From a checkpoint of a small multi-label audio tagger.
Training: adamw at rate 0.001, batches of 64.
Rows from block 11 of a small multi-label audio tagger, named by matrix and row number. Rows with one number belong to one neuron. Each number is 128 + 24 x the weight over its row's rms, rounded and kept within 0 to 255. All counts start at 0. After the name is the row's rms in percent of the matrix's.
After each neuron's rows are labels from the 100 clips, of 14976, where the neuron reaches its largest size: "lies over" is the class under the peak. Only what is clearly more common there than usual is listed. The data: synthesized solo parts of chorales (CocoChorales).
# gate: MLP gate (model.blocks.11.mlp.gate.weight, 1024x384), inputs 288-383
# fc1: MLP up (model.blocks.11.mlp.fc1.weight, 1024x384), inputs 288-383
# fc2: MLP down (model.blocks.11.mlp.fc2.weight, 384x1024, transposed), outputs 288-383

gate.284 095 [114 116 109 132 135 149 124 142 163 137 142 115 124 132 111 118 136 124 100 117 127  60 123 147 110 124 113 150  97 114 140  99 131 103 163 131 139 122 182 110 136 137 119 115 100 143 110 146 165 107 140 120 129 143 148 118 156 155 111 157 142 122 128 143 129 142 143 101 137 147 117  92  99 127 118 126 106 125 158 138 134 124 143 135 131 101  92 135 136 107 124 141 100 157 144 115]
fc1.284 085 [161 138  97 141 144 176 173 152 108 140 147  84 147 131 134 146 133  76 144  92 129 149 143 114 100 181 119 144 115 116 138 109 140  79 116 134 140 149 166 174 122 127 134 160  99 148 113 122 130 137 124 191 128 115 155 142 133 188 128 132  98 120 117 141 121 130 117 111 164 123 161 100 118 123  89 156 155 129 141 105 123  84  96 151 126 129 160 146 125 136 134 128 122 106 106 103]
fc2.284 089 [130 151  91 148 116  61 133  35 117 117  99 150 121 148 155 124 133 102 130 135 109  92 126 119 150 121 123 128 133 109 118 125 135 143 103 124  85 116 134 104  46 143 118 148 125  97 121 125 140 125  66 111 139 121 112 129 133 136 135 123 132 136 106 168 129 105 135 125 127 150 130 131 131 120 122 120 141 132 137 116 133 132 143 121 126 165 131  80 131 119 124 123 123  72 122 111]
lies over: G#5

gate.163 071 [131 143 113 128 177  84 143 129 126 130  82 152 142 117 126 149 131 127 116  95  95 135 145 128 142 135 125 115 151 122 118  83 127 118 132 141 129 140 164 119 142  89  80 129  82 130 105 129 139  75 134 105 197 117 126 129  91 126 166 157 136 152 144 118 118 120 154 129 128 127 113  88 131 125 106 162 133 133 109 125 136 106 177 133 158 138 123 122 117 134 144 137  84 121 158 112]
fc1.163 068 [171 162 105 140  88 115 121 171 133 102 159  69 138 146 151 138 141 120 105 152 133 155 143 131  93 113 130 171 107 138 143 191 118 128 128 125 135 152 118 122 124 168 123 146 133 140 101 132 149 155 147 138 122 134 109 129 111 106 119 110 116 102 142 100  96 121  93 123 156  89 154 152 163 125 123  91 142 104 106 102 132 113 137 147 103 144 166 103 157 138 104 132 122 153 113 127]
fc2.163 067 [140 149 110 140 142 100 118 129 140 115 178 175 125 113  92 133 127 168 133 129 222 109 107  98 140 127 148 133 125 202 103 131 114 114 116 127 178  87 134 159 121 140 132 133 150 110 144 138 130 126 153 140 134 131 121 110 138 127 137 113 133 133 117 138 136 130 134 130 148 124 134 141 104 139 138 121 128 120 156 128 128 136 167 141 122 107 154 116 153 116 121 112 112 160 137 122]
lies over: G5

gate.368 076 [127 134 104 131 107  80 133 151 132 127  96  96 121 126 143 176 173 119  78 106 113 181 106  85 127 110  90 208 130 103 105 176 131 125 179 100 115 122 146 118 113 123 121 119 142 127 148 130 125 148 113  80 119 145 150 134 105 129 116 168 132 144 159 120 145 148 121 108 150 135 145 121 134 135 160 126 125  74  78 111 112 122 140 118 152 162 180 145 117 132 151 154 112 158  80 142]
fc1.368 078 [159 180 107 124 115  69 156  97 123 115 144 156 118 135 150 164 132 157  86 162 129 132 107 122 107 108 132 167 151 130 100 194 144 180 137 121 112 119 113  82  95 142 152 149 112 107  93 114 159 167  91 107  91 167 123 144  97  87 143 164 121 155 115 123 132 110  96 107 116 110 118 115 177 111 159 108 134  91 127  99 138 111 171  97 125 155 166 128 113 173 134 132 104 146  92 178]
fc2.368 077 [131 108 166 139 124 112 123 125 146 164 125  52 130 121 108 119 125 184 137 140 118 163 131 103  95 134 143 132 143 150  79 112 169 118 133 122 134 148 129 102 164 130 132 128 124 136 116 131 139 128 113  87 121 134 140 106 129 130 124 124 122 127 123 156 126 111 139 132 116 123 120 132 120 130 147 121 140 135 125 139 136 128 126 122 136  96 125 125 109 149 131 132 132 128 133 161]
lies over: D3

gate.225 089 [ 94  88 173 139 155 138 118 119 164 161 100 103 147 145  79  51 115 117 160 163 118 134 129 133 114 172 119 135 130 137 144 100 105  57 120 165 139 142 162 101 185  83 111  91  89 153 143 145 130 115 148 132 167 114 122 147 107 149 147 133 141 112 202 130 120 135 145 135  79 142 125 103 104 142 101 113 105 136 120 143 141 101  99 158 168 109 105 155  97 135 134 164  92 161 121 145]
fc1.225 087 [126  98 167 109 160 116 134 119 161 147  98 111 146 138 128  66 130 111 138 154 126 140 134 129 112 147 133 136 137 142 143 120 119  76 105 147 150 140 124  81 184 107 109 126  92 153 146 140 143  77 144  97 156  97 138 125 128 154 152 131 161 114 190 159 111 115 125 142  91 139 125 103 126 151 111 112 104 130 114 137 154 121 106 158 180 135 126 145 112 126 117 164 107 170 104 169]
fc2.225 100 [128  88 136 135 138  93 129 132 144 118  98 147 128 116 209 136 139 137 132 173 101  86 113  94 144 133  99 120 131  90 148 128 123 131 111 125  74 156 110 111 118 123 130 135 107 122 126 127 112 144  61  85 127 113 122 124 123 150 131 115 123 119 131  92 126 181 154 147 123 143 142 114  98 125 110 116  90 125 132 142 138 124 110 137 140 115 155 103 120 127 133 126 126 128 130 101]
lies over: B3

gate.729 085 [138  93 118 123 116 130  96 139 144 108  76 101 121 138 152 106 140  98 145 133 131 139 139 126 101 155 154 136 117 142 128 124 103  95 179 155 141 139 145  68 120  77 104 101 158 111 128 149 146  85 153 131 169 105 131 131 150  83 144 104 110 135 137 114 125 132 137 127 143 133 114  93  81 126 134 128 158  90  75 143 110  96 125 156 146 142 164 157 137 163 128 131 143  99 139  83]
fc1.729 078 [104 132 135 116 147 119 104 158 145 108 182 150 130 109 149 114 112 148 136 163 120 138 146 169 119  98 110 132  96 143 132 166 116 139 106 143 115  96 137 146  95 165 148 144 154 121 149 132 142 112  90  93 136 150  98  97 128 132 138 122 150 145 114 105 117 131 136 154 107  72 120 135 141 142 106  97 130 127 108 131 121 170 154 154 122 123 155 112 142 104 110 130 105 102 138 147]
fc2.729 069 [132 137 174 142 139 149 115 100 127 140 133 153 131 123 179 128 134 141 137  91  63 149 142 113 150 129  87 139 131 116  98 133 158 150 133 136  48 176 158 143 120 129 127 135 126 107 155 121 165 126 132 109 131 128 148 127 123 127 132 117 130 128 122 138 120 164 112 106 142 128 129 135 119 134 119 130 123 133 125 121 132 126 156 131 103 135 123 138 176 109 126 127 138 141 127 149]
lies over: C4; B3

gate.466 070 [114 118 170 153  80 171 146 131  88  76  94 101  99 158 123 132 155 108 103 106 159 174 116 133 128 143 154 107 123 115 139 107 138 166 146 143 129 145 113 111 134 110 113 124 108 128  82 118 138 131 151 159  98  92 114 141 120 172 105  73 118 166 122 119 116 100 135 144 120 151 101 183 150 123  99 102 152 178 168 111 148  89 148 116 103 109 136  94 116 120 119 145 133 127  73 142]
fc1.466 074 [109 133 169 120 122 154 111 101 104  86 123 117  92 150 110 132 148 100 136 120 164 159 130 150 120 181 133  80 131 138 116 138 140 129 116 156 143 142  79  96 146 113 105 132 106 118  81 133 144 128 101 151 153 124 135 123 115 132 153  61 112 157 117 192 127 128 131 169 112 119 131 133 124 116 152 136 134 113 160 129 135 102 144 137 138 152 168 110 108 140 103 152 113 116  88 161]
fc2.466 065 [122 135  79 142 132  93 137  77 130 104 105 117 118 144  90 129 135 124 135 122 143  89 123 149 140 149 109 137  91 108  88 123 110 148 126 111 145 154 122 111  96 151 136 117 112 102 149 136 111 144 101 158 128 134 123 139 109 128 126 132 135 105 111 138 143 153 111 134 130 145 123 128 162 125 114 136 116 121 140 128 131 134 202 138 128 149 104 127 164 103 122 117 136 114 126 105]
lies over: B3

gate.150 079 [ 88 117 132 206 110 141 140 106 142 139 148  55 121 157  94 111 149 138 172 140 131  79 108 159 127 135 135 124 111 135 117 141 141 114 144 126 123  95 124 116  91 100 124 150 144 143 189 132 123 133 140 107 104 190 145 111  74 119 106 150 136 105 171 104  89 101 143 162  98 118  73 152 146  94 130  96 150 124 118 137  89 100 156 119 127  53 134 165 122 103  88 146 135 150 126 158]
fc1.150 101 [119 141 142 151 136 152 149 125 108 151 141 105  97 146 133 115 132 119 151 130 105  85 135 136 145 123 104 176  86 134 108 137 127 115 114 122 129 104 117 140 124  89 149  77 142 131 134 145 117 146 150 114 141 164 109 132  70 124 142 169 136 111 151 134 137 165 144 155 108 111 143 112 158 113 109 119 150 134 132 121 105 120  96 127 151  90 152 149 109 113 113 133 114 148 140 150]
fc2.150 085 [118 140 145 164 117 113 121 123 131 132 110 111 118 131 157 146 131 105 124 168 147  71 110  90 129 125 134 136 141  88 145 122 170 146 123 116 117 149 104 111 153 141 128 126 119 145 112 126 140 145 120 134 122 121 119 129 135 133 125 142 115 143 121  73 128 128 113 124 132 148 125 128 126 127 128 128 152 145 157 123 123 128 148 116 141  64 131 139 131  98 129 123 148 120 131 127]
lies over: D3

gate.763 048 [131 117 155  97 107 133 155 132 155 150 165 135 131 120 155 172 105 152  96 101 155  99 125 139 135 140 138 149  72 124 142 102 125 121  91  90 140 150 139 135 152 111 140 122 111 120 142 122 100 141 126 138 100 122  98 150 125 129 122 116 149 110 116 164 127 110 124 134 121 147 173 118 101 122 124 105 118 113 119 108 119 149 116 125 156 177  82  95 136 113 109 139 166 196 119 139]
fc1.763 043 [139  99 153 103 128 116 147 185 175 139 152 102 154 121 130 109 103 123 164 142 128 123 128 145 113 162 146 146  88 129 129 101 106 137 119 119 143 123 122  99 134 160  87 151 138 134  99 135 115 121 160 127  70 150  92 126 128 141 131  93 152 116 142 136 101  72 162 113 110 117 129 121 113 151 138 110 136 128 134 129 130 125 113 141 181 121 104 105 130 143 109 128 143 145 134 127]
fc2.763 048 [126 161  91 126 128  73 123 139 120 128 126 119 124 128 174 144 139  81 141 125 110  97 161 105 151 125 151 126 108 145  85 138 134 113 113 115 224 161 142 132  76 131 116 127 150 116 135 134 116 110  76  90 151 137 146 129 128 117 141 114  99 124 119  98 111 129 132 117 120 158 127 126 113 131 131 127 161 119 138 107 132 135 148 141 125 156 182 128 163 128 126 123 130  93 126  72]
lies over: F4

gate.416 098 [162 163 119 106 110 107 146 120 109 124 130 174 124 116 122 142 161 126  99 159  96  76 115 114 178  73 131 152 109 117 123 104 132 158 143 107 123 123 169 118 120  75 100 107 142 135 127 139 139 135 135 125  95 127 120 145 146 142 120 167 142 140 171 137 141 174 147  85 130 119 143  73 140 118 135 113 129 135 111 124 127 130 148  85 157 132 153 109 108 116 123 115 129 164 116 142]
fc1.416 101 [133 147 107 107 117 103 112 128 130 122 131 164 106 125 117 141 150 113  99 134 111 105 111 105 153  83 119 180 117 123 153 124 139 108 119 109 147 137 176 139 121  86 142 103 176 158 138 153 152 149 149 105 104 137 136 151 209 171 141 131 148 163 169 140 143 133 116  62 140 132 153 114 163 133 122 109 126 159 132 139 151 143 102  83 162  93 133 108 126  80 115 162 136 191 109 125]
fc2.416 095 [133 125 158 144  92  97 102 156 124 138 111  86 111 127 103 142 137 145 122 130 112 142 142 149 117 135 140 132 133  87  72 120 128 138 141 127  91 130 126  72 112 123 130 141 136 162 106 129 116 139  98  88 132 127 129 129 123 135 115 128 111 126 132  94 107 193 122 144 104 118 119 124 129 136 152 136 139 137 133 129 145 137 130 128 125 137 159 110  91 129 117 141 123 103 126 104]
lies over: D3

gate.712 127 [ 79 136 120 153 132  71 130 118 101 141  83 213 143 130 129 181 139 119 107 147 145 105 119  94 138 100 127 121 135 145 135 155 167 152  98 155 127 145 140 103 126 143 124 171 153 147 130 133 126 143 151 108 166 144 135 124 134 155 169 143 129 144 115 124 102 122 140 121 125 132 115 103 115  82 104 126 154 128 141 122  92 126 179 125 151 145 132 125 106 112 144  91 128 128 100  58]
fc1.712 111 [112 117 124 145 114 112 131 107 105 112  74 204 135 141 118 141 136 153 122 141 130  79 154 108 137 150 138 105 155 142 145 118 143 133 116 127 134 146 172 109 110  93 140 137 137 154 158 122 135 144  99 129 154 108 139 128 106 151 175 187 146 133 151 112 127 157 123 137 124 134 116  70 131 110  92 144 123 112 143 111 115 129 159 148 128 112 137 132 118 115 145 119 102 118 116  79]
fc2.712 113 [133  52 173 162 127 186 119 188 133 173 122  51 130 127 101 121 131 118 127 152 150 117 122 176 117 127 113 126 127 120 122 102  89 111 111 133 156  48 116  94 119 119 117 119 128 139 129 123 128 130 119 146 137 124 133 150 114 130 132 125 125 127 131 163 125 151 129 133 123 134 117 141 124 124 127 134 124 119 119 136 131 129  52 131 118  98 121 156 128 129 122 130 121 139 130 235]
lies over: F4

gate.554 112 [125 178 146 126 143  83 147 137 130  86 125 165 137 155 100  94 133 116  33 138 113 128 118 102 148  94 122 129 100 117 166 169 159 110 125 114 116 158 163  26 122 160 156  90 102 118 106 105 173 125 134 116 160 127 122 141 125 133 151 173 141 150 111 155 127 109 128 123  84 133 130 167 101 130 112 101 130 142 144 129 119 130 199 110 142 134 166 123 120 130 150 117 129 121 128  68]
fc1.554 094 [114 100 113 115  89 162 121 135 149  90 120 141 117 123 134 163 121 166 169 116 151 113 124 159 114 156 129 127 149 130 116 115 104 131 132 127 143 124 129 137 124 112 111 184 183 126 138 139 118 143 125 141  79 129 106 108 114 127  89  80 115 112 172 122 119 160  81 150 167  96 126  81 132 126 121 120 111 104 103 123 134 142 113 144 124  96 109 131 137 112 105 154 109 153  92 164]
fc2.554 091 [133 119 169 116 137 154 122 229 112 174 141 146 122 114 104 139 140 151 131  87 189 183 130 143 121 132 148 128 140 109 124 120 172 124 138 104  89 110 102 134 111 144 128 134 120 142 105 114 120 128 171 108 145 133 135 126 132 134 126 140 122 123 129 169 136 141 121 139 129 149 125 132 138 123 142 134  92 124 136 105 125 132 168 129 125 129  77 101 125 148 127 129 132 134 130  73]
lies over: F4

gate.199 085 [122 124 105 156 121 137 146 131 144 118 166 179 154 105 108 125 127  92 122  96  81  46 118 101 142 143 161 165 141 154 120  72 138 119 100 132 128 131 123 140 145 133  57 143  90 120 131 121 112 130 101 167 123 127 114 139 114 122 121 200 120 143  91 133  99 129 123 120 147 115 131 112 132  98  96 143 151 182 124 134 125  91 135 115 145 123 105 126 126  92 116 112 163 129 137 119]
fc1.199 087 [158 119 150 137 152 162 130 129 155 156 100 148 163 101 117 121 101 102 111 153 125  94 112 145 108 169 145  98 131 110 116 140 115 139 132 104 130 143 141 149 133 109 174 136  99 138 102 144 136 151 132 176 112 171 145 148  94 135 126 141 142 146 117 160 151 111 136 139  99 151 143 129 142 130 199 137 111 116 178 126 156 107 113 113 102  87  85 109 122 104 129 137 130 110 142 144]
fc2.199 074 [122 126  96 146 111  85 112 202 136 126 121 135 122 130 223 142 126 143 132 133 152 126 112 138 145 114 110 134 130  86 115 136 112 153 154 145 107 104 132 124  92 141 126 146 124 123 127 120 100 157 118 124 105 126 140 139 146 138 139 121 138 137 131 140 126 158 126 135 131 144 107 119 113 127 124 120 126 130 128 125 140 117 134 118 132 101 122 138 142 117 110 133 127 154 122 150]
lies over: F4

gate.581 056 [110 118 117 117 107 136 114 147 139 146 118 138 132 136 101 118 102 106 122 188 130 127  89 164 146 114 176 138 108 133 156 166 119 107  68 133 121 104 110 161 119 111 132 115 137 145 148 115 140 124 152 168  70 147 115 172 105 172 139 111 111 129 130 163 113 108  94  81  92 123 103 110 154 135  98 140 137 152 128 116 144 111 137 154  86 124 140 137 135 118  87 130 128 144 125 153]
fc1.581 052 [137  81 139 111 112 143 127 178 175 121 158 117 121  83  87 134 123 115 131 137 134 110  98 131 122 125 161  84 138 138 130 145 120 116 147 122 139  85  83 145 104 123  74  84 154 149 115 138 104 101 102 167  95 131 144 121 132 133 121 121 106 164 135 199 109  90  78 112 122 127 119 116 129 159 142 152 150 132 140 141 106 125 117 135 136 100 139 133 121  98 123 119 124 110 115 180]
fc2.581 059 [128 134 163 154 113 103 136 166 119 145 109 145 132 112 221 113 113 145 113 108 138 147 111 147 150 131 143 140 138 136 127 122 103 138 110 130  66 101  98  75 134 132 132 145 107 122 114 128 125 121 138 146 110 136 123 136 137 136 127 122 126 134 129 187 110  83 120 122 124 134 115 132 130 107 115 115 139 147 139 134 120 126 158 132 123 120 136  95 138 139 120 109 147 163 132 185]
lies over: F4

gate.634 084 [124 140 130  97 153 107 137 141 104 104 114 190 100 113 121 134 152 135 137  69 151 180 149 169 159 100 121 127 119 120 123 132 136 142 141 107 148 128 133  86 125 147  65 137 174 132 125 121 151  92 163 103 138 138 122 116 129 108 124  80 125 172 163 148 161 135 154 128 144 122 138 129 132 142 111 121 104  82 126 100 107 164 183 147 131 155 108 136 111 140 136 127 135  97 132 115]
fc1.634 094 [180 152 143  62 173 124 129 132  63 162 131 206 117  90 148 134 132 122 111  86 135 141 139 130 111 148 122 131 134  69  86 124 122 188 134 138 145 121 140 162 172 140 100 134 165 107  77 134 123 110 141 113 125 143 126 131 153 105 133 106 119 163  58 124 169 122 151 128 161 151 161 111 117 105 151 137 140 103 120 120 167 116 155 134  99 137 103 114 131 172 145 112 141  81 139 115]
fc2.634 104 [115 128 162 169 141 162 142 157 146 134  96  63 132 113 114 127 140 146 124 135 147  48 111 129 141 124 107 119 131 172 128 131 128 132 131 126 103 144 124  95 156 158 135 124  99  65 127 115 148 108 125 137 130 120 133 141 127 136 133 135 141 121 113  96 132 149 128 126 154 128 112 145 129 140 116 133 114 139 123 143 124 133 165 123 144 141  90 123 134 138 132 121 134 101 131 134]
lies over: G5

gate.424 036 [114  90 173 135 107 134 110 141 127 106 190  38 148 140 142  83 111 104 153 117 107 164 139 124 142 209 122 140 126 146 121 139 139 105 116 110 142 138 116  85 155 147 108 157 118 141 123 125 133 108 192 127 108 134 137 134 142  87 131 135 126  90 146  64  89 143 133 118 156 115 114 147 131 156 124 114 114 124 144 142 133  98 134 137 132  91 118 135 122 147 120 126 132 107 115 136]
fc1.424 033 [124 160 107 134 136 165 163 140 126 114 112 169 146 106 119 106 108  94 137  59 132 113  97 119 112 166 137 130 142 119 132 154 121 141  95 121 115 104 128 110 103 146 128 127 120 130 130 126 173 121  59 154  99  61 121 123 109 125 116 164 107 123 123 184 108 145 106 123 119  99 185 106 128 135 108 111 177 164 138 146 111 113  96 121 128 127 130 134 110 140 124 127  89 155  90 130]
fc2.424 042 [135 122  77 167 121  86 124 131 133 115 152 154 122 130 219 134 136 132 118 119  99 144 136 108 133 142 128 127 117 239 103 144 157 109 132 126 175 156 123 181  50 122 136 134 127 126 131 118 122 123  76 103 137 123 127 133 136 117 131 128  96 125 118 131 112  95 112 130 134 141 114 130 108 124 108 130 140 127 134 125 121 125 176 129 119 125 163 142 152 140 130 123 125 139 125 101]
lies over: C4

gate.147 090 [ 79 121 166 112 152 128 140 137 135 155 136 163 144 135 118 105 112 103 123 127 148 139 129 134 130 132 148  67 142 120 126 102 129  98  92 125 128 144 129  96 137 118 125 151  97 135 153 129 136  79 154 146 210 104 125  86 101 198 115  85 136 118 140 171 110  99 138 148  93 156 126 108 149 122  73 173 116 130 184 107 152 123 157 161 125 134 122 104 140  99 129 123 126 108 143 105]
fc1.147 096 [164 160 110 105 106 101 131 150  76 120 157  97 105 127 145 187 164 171 113 137 120 122 115 153 129 113 122 165 124  98 122 163 143 161 155 110  95 106 111 148  68 117 141 122 134 112 102 101 122 179 137 136  59 144 132 161 113 104 101 177 121 129 121 120 152 164  91 125 153 127 136 141 142 109 157 127 167 106  83 131 114 135 107  79 114 111 166 135 128 133 119 126 133 153  93 179]
fc2.147 098 [128 180  63 129 108 142 131 207 120 120 163 138 127 132 102 129 128 137 115 127 183 149 121 149 127 111 157 121 125 164  73 126 164 140 154 130 143  74 118 135  86 143 128 132 126 119 118 115 145 117 161 154 130 130 134 113 136 114 124 138 132 126 138 157 136 112 102 111 126 109 118 138 127 130 148 130 169 126 133 120 114 136 200 121 125 167 141 146 156 141 130 126 136  86 130  86]
lies over: F4

gate.556 151 [129 149 129 128 129 100 118 143 135 176 138 114 128 129  91 114 144 121  74 131 145 157 125 122 125  89 140 149 148 104 111 169 159 143 139  94 128 117 129  80 128 116 130 138 108 148 143 140 153 158 122  94  90 133 182 115 187 122 112 110 114 121 141 155 151  94  93  98 133 153 114 132 110 146 150 104 133 123 128 142 155 131 145  92 141 110 135 116 134 117 115 123 131 165  74 155]
fc1.556 161 [ 86 164 109 136  83 113 121 112 115 139 121 109 121 139 139 146 155 168 140 156 133 112 164 172 115 169 143 128 146 122 109 148 120 150 148 143 118 125 148 130 117 112 139 121 137 129 167 130 105 128  83 110 118 131  89 121  97 101 130 165 142 125 167 119  90 130 119 151  91 130  83  82 121 144 153 106 140  87 101 105 152 126 137 135 122 104 130 128 108 142 134 173  78 123 121 175]
fc2.556 177 [121 143 105 130 131  57  96 111 125 131 119 117 106 126 127 121 127 145 122 139 181 168 102  87 131 118 158 131 134  73 159 124 154 131 134 144 135 115 128 165  69 116 126 129 126 132 120 137 138 135 128  66 111 126 151 114 182 133 128 124 113 139 122 144 118 113 114 120 143 165 126 152 126 122 126 125 143 136 157 137 138 122 127 129 148  60 126 107 109 109 106 132 144 163 122 110]
lies over: D3

gate.679 035 [152 112 127 164 152 117 153 145 128 128 171 122 134 131  95 122 132  82 109 146 143 120 100 128 108 128 123 122 102 119 125 201 144 137 124 102 120 104 143  94  89 146 153 148  98 152 140 127 148 174  88 110  85 116 165 126 151 133 133  92 117 108 142 195 126  95  79  91 100 129 128  97 116 120 180 105 189 163 139 126 106 117  75 110 115 148 127 126 152 141 104 105 132 127 124 142]
fc1.679 036 [112  98 110 137 115 118 136 115 157  96  95 130 119 100 117 118  63 133 141 116 120 153 104 111 126 160 126 127 153 145 122  71 118  95 123 150 129 114 109 133 138 104 102  77  89 146 129 110 131 114 119 175 113 131 128 152 128 145 112 190 135 149  98 141 150 147 164 175  76 112 111 131 104 155 113 146 120 190 154 130 129 125 124 127 137 108 102 146 134 102 137 129 132 119 146 118]
fc2.679 039 [121 134  81 133 126 106 145 119 121 155 140 151 145 138 162 125 107 135 142 185 172 101 100 112 132 141 176 138 119 139 121 126 155 132 105 112 109 131 136 112  83 117 138 139 129  94 115 139 127 132 131 161 123 143 135 125 121 112 116 138 123 104 121 139 127  82 130 133 144 161 111 124 108 115 129 109 131 131 149  99 123 134 223 124 132 134 123 126 146 147 120 128 132 156 135 112]
lies over: G#5; G3

gate.528 091 [119 158 112 155 141 107  96 144 141 123 130 154 131 138  88 154 162 127 119 113 127 163 122 124 133 204 145 105 116 132 126 135 155 149 176 159 100 152 145  59 125 112  97 145 144 143 129 111 148 137 195 129 113 119 132 128 178  98 131 132 113 161 133 114 112 132 123 122 191 134  89  96 130 131 112 114 116 121 132 110 130  89 188 127 153  65 112 110 137 124 145 123  96 153  93  62]
fc1.528 090 [ 77  95 136 110 120 149 189 145 118 124 106 136 134 148 154 149 116 110 124  93 122 128 133 123 141  68 109 165 128  97 160 132  90 111  99 107 138 134 142 194 140 166 138 105 117 151 117 131 132 117 135 142 198 133 109 111  75 206 121 122 138 118 119 107 143 120 145 130  71 142 152 153 138 121 101 169 133 175 119 115 101 145  83 100 121 162 136 121 100 103 124 125 133 116 156 133]
fc2.528 083 [129 163  77 133 131 131 133 203 122 171 120 156 123 126 110 132 122 127 127 134 203 145 135 101 113 124 182 128 117 100 121 137 144 123 158 132 114 147 127 118 142 145 126 129 123 101 121 123 146 135 161 148 124 136 103 127  98 113 124 115 123 143 133  89 132 107 117 126 140 163 128 131 169 117 132 130 115 117 127 113 123 136 159 128 134  94 124 113 103 140 139 132 140 158 124 113]
lies over: G5

gate.659 031 [154 121 137 107 146 103  83 166 117 114 175 115  97 131 134 112  90 163 125 144 113 206 162 128 146  75 124 118 126 156 115 168 125 158 130 117 118 117 122  91 138 145 117  99 150 106 135 126 139 132 110  83 144 128 117 136 139 108 145 116 133 127 115  85 154 158 154 133 146 113 145 143 159 157 100 131 115  98  78 130 112 127 163 145 147 178 151 107 127 150 161  93  86  90 126 102]
fc1.659 035 [154 115 113 140 135 147 148 127 191 102 129 169 136 114 110 169 138 126 152 136  85  80 148 132  92  71 114 117 160 127 135  98 155 141 131  90 122 135 155 144 144 157 138 120  94 138 144 137 120 152 111 159  94 124 153 125 129 132 117 145 137  96 105 136 128 117 132 155 146 125 148 101 127 126 145 106 127 153 125 123 118 140  95 133 128  85  74 121 131  91 127 117 130 144 173 145]
fc2.659 033 [113 172 113 130 133 106 121 222 124 121 145 218 125 111 117 143 147 137 134 138 101 122 126 124 123 120 136 110 111 192  97 120 171 131 105 133 134 141 120 148  98 127 115 123 141 111  90 117 158 122 101  88 137 151 126 121 114 123 123 116  96 113 129 142 110 119 132 121 144 126 126 128 139 142 128 132 126 127 139 113 118 120 173 125 137 159 158 124 116 132 134 128 127 100 129  13]
lies over: F4; F#4

gate.340 140 [ 81 126 119 143 157 112 100 130 139 126 134 120 131 166 118 125 153  84 136 222 169 111 139 114 126 145 104 118  87 120 130 148 131 181 145 167 135 131 173  91  89 118 136 146 121 165 152 118 151 133 124 131 156 109 112  94 136 106 140 126 145 115 113 144 127 128 105 139 134 128 106 125  81  88  98 118 178  89 130 114 113 129 175 175 129 134 132 134 124  95 102 167 101  82  96 118]
fc1.340 115 [ 98 132 134 141  89 110 149 108 111 144 108 154 136 147 138 122 166 126  93 126 152 122  79 102 150 152 147  99 121  96 162 135 132 132 115 149 126 144 123 100 133 163 109 114 114 113 140 117 125 117 169 150 138 125 100 169 129 127 103 130 155 149  88 110 119 132 150 131 153 134 144 151 116  70  81  95 118 141 131 125  97 118 140  99 137  94 113 117 106  93 114 131 196 171  89 123]
fc2.340 129 [148 186 108 122 108  50 124 169 101 173 140 148 138 126  99 120 126  97 135 131 170 165 140  95 108 130 126 135 125 116 115 118 137 146 111 105 194 124 122 141 182 129 125 132 139 117 111 149 161 123 121  97 148 137 115 103 115 117 117 139 111 138 119 125 109 113 123 134 127 146 123 133 132 127 148 132 105 124 114 109 127 124 178 124 119 155 104 104 134 122 127 113 126 111 126  70]
lies over: G5

gate.691 055 [116 123 118 120  91 109 151 111  89 156 124 138 117 167 148 114 183  96 121 139 130 102 127 127 127 127 126 163 113  95 132 146 110 114 127 159 140 149 171 160 108 126 142 149  99 125 140 144 126 133 204 101 157 155 101 114 129 145  96 134 133 133 162  93 103 158 182 140 139 118 150 106 156  84 103  83 121  79 116 115 144  86 109 137 126 104 150 120 107 141 133 151  94 192 118 158]
fc1.691 057 [100 130 100  92 127 126 103 127 106  88 134 169 112 105 101 173 113  98 134  81 125 145  91 110 111 161 146  98 123 136 152 127 128 170 123  82 141 114 118 175 102 149 132 169  98 129  92 134 140 104 116 126 165  97 135 137 175 103 144 109 117 148  79 155 149 130 112 135 112 165 121 143 133 141 136 117 140 145 144 120 140 117 143 109 130 104  91 119 126 144 148 117 109  94 115  49]
fc2.691 065 [131 114 150 140 154 139 154 111 131 125 131 118 136 139 123 127 126 127 117 100 129 121 145 156 108 130 125 131 121 189 201 130 112 106 119 127 105 211 127 134 127 129 125 143  89 129 133 106 193 125 178 143 143  96 114 133 125 142 118 130 146 114 146 121 122 148 110  92 140 123 135 119 141 131 115 124 126 134 119 121 150 120 141 126 121 128 141 105 130 148 118 138  95 175 128  62]
lies over: D3; F3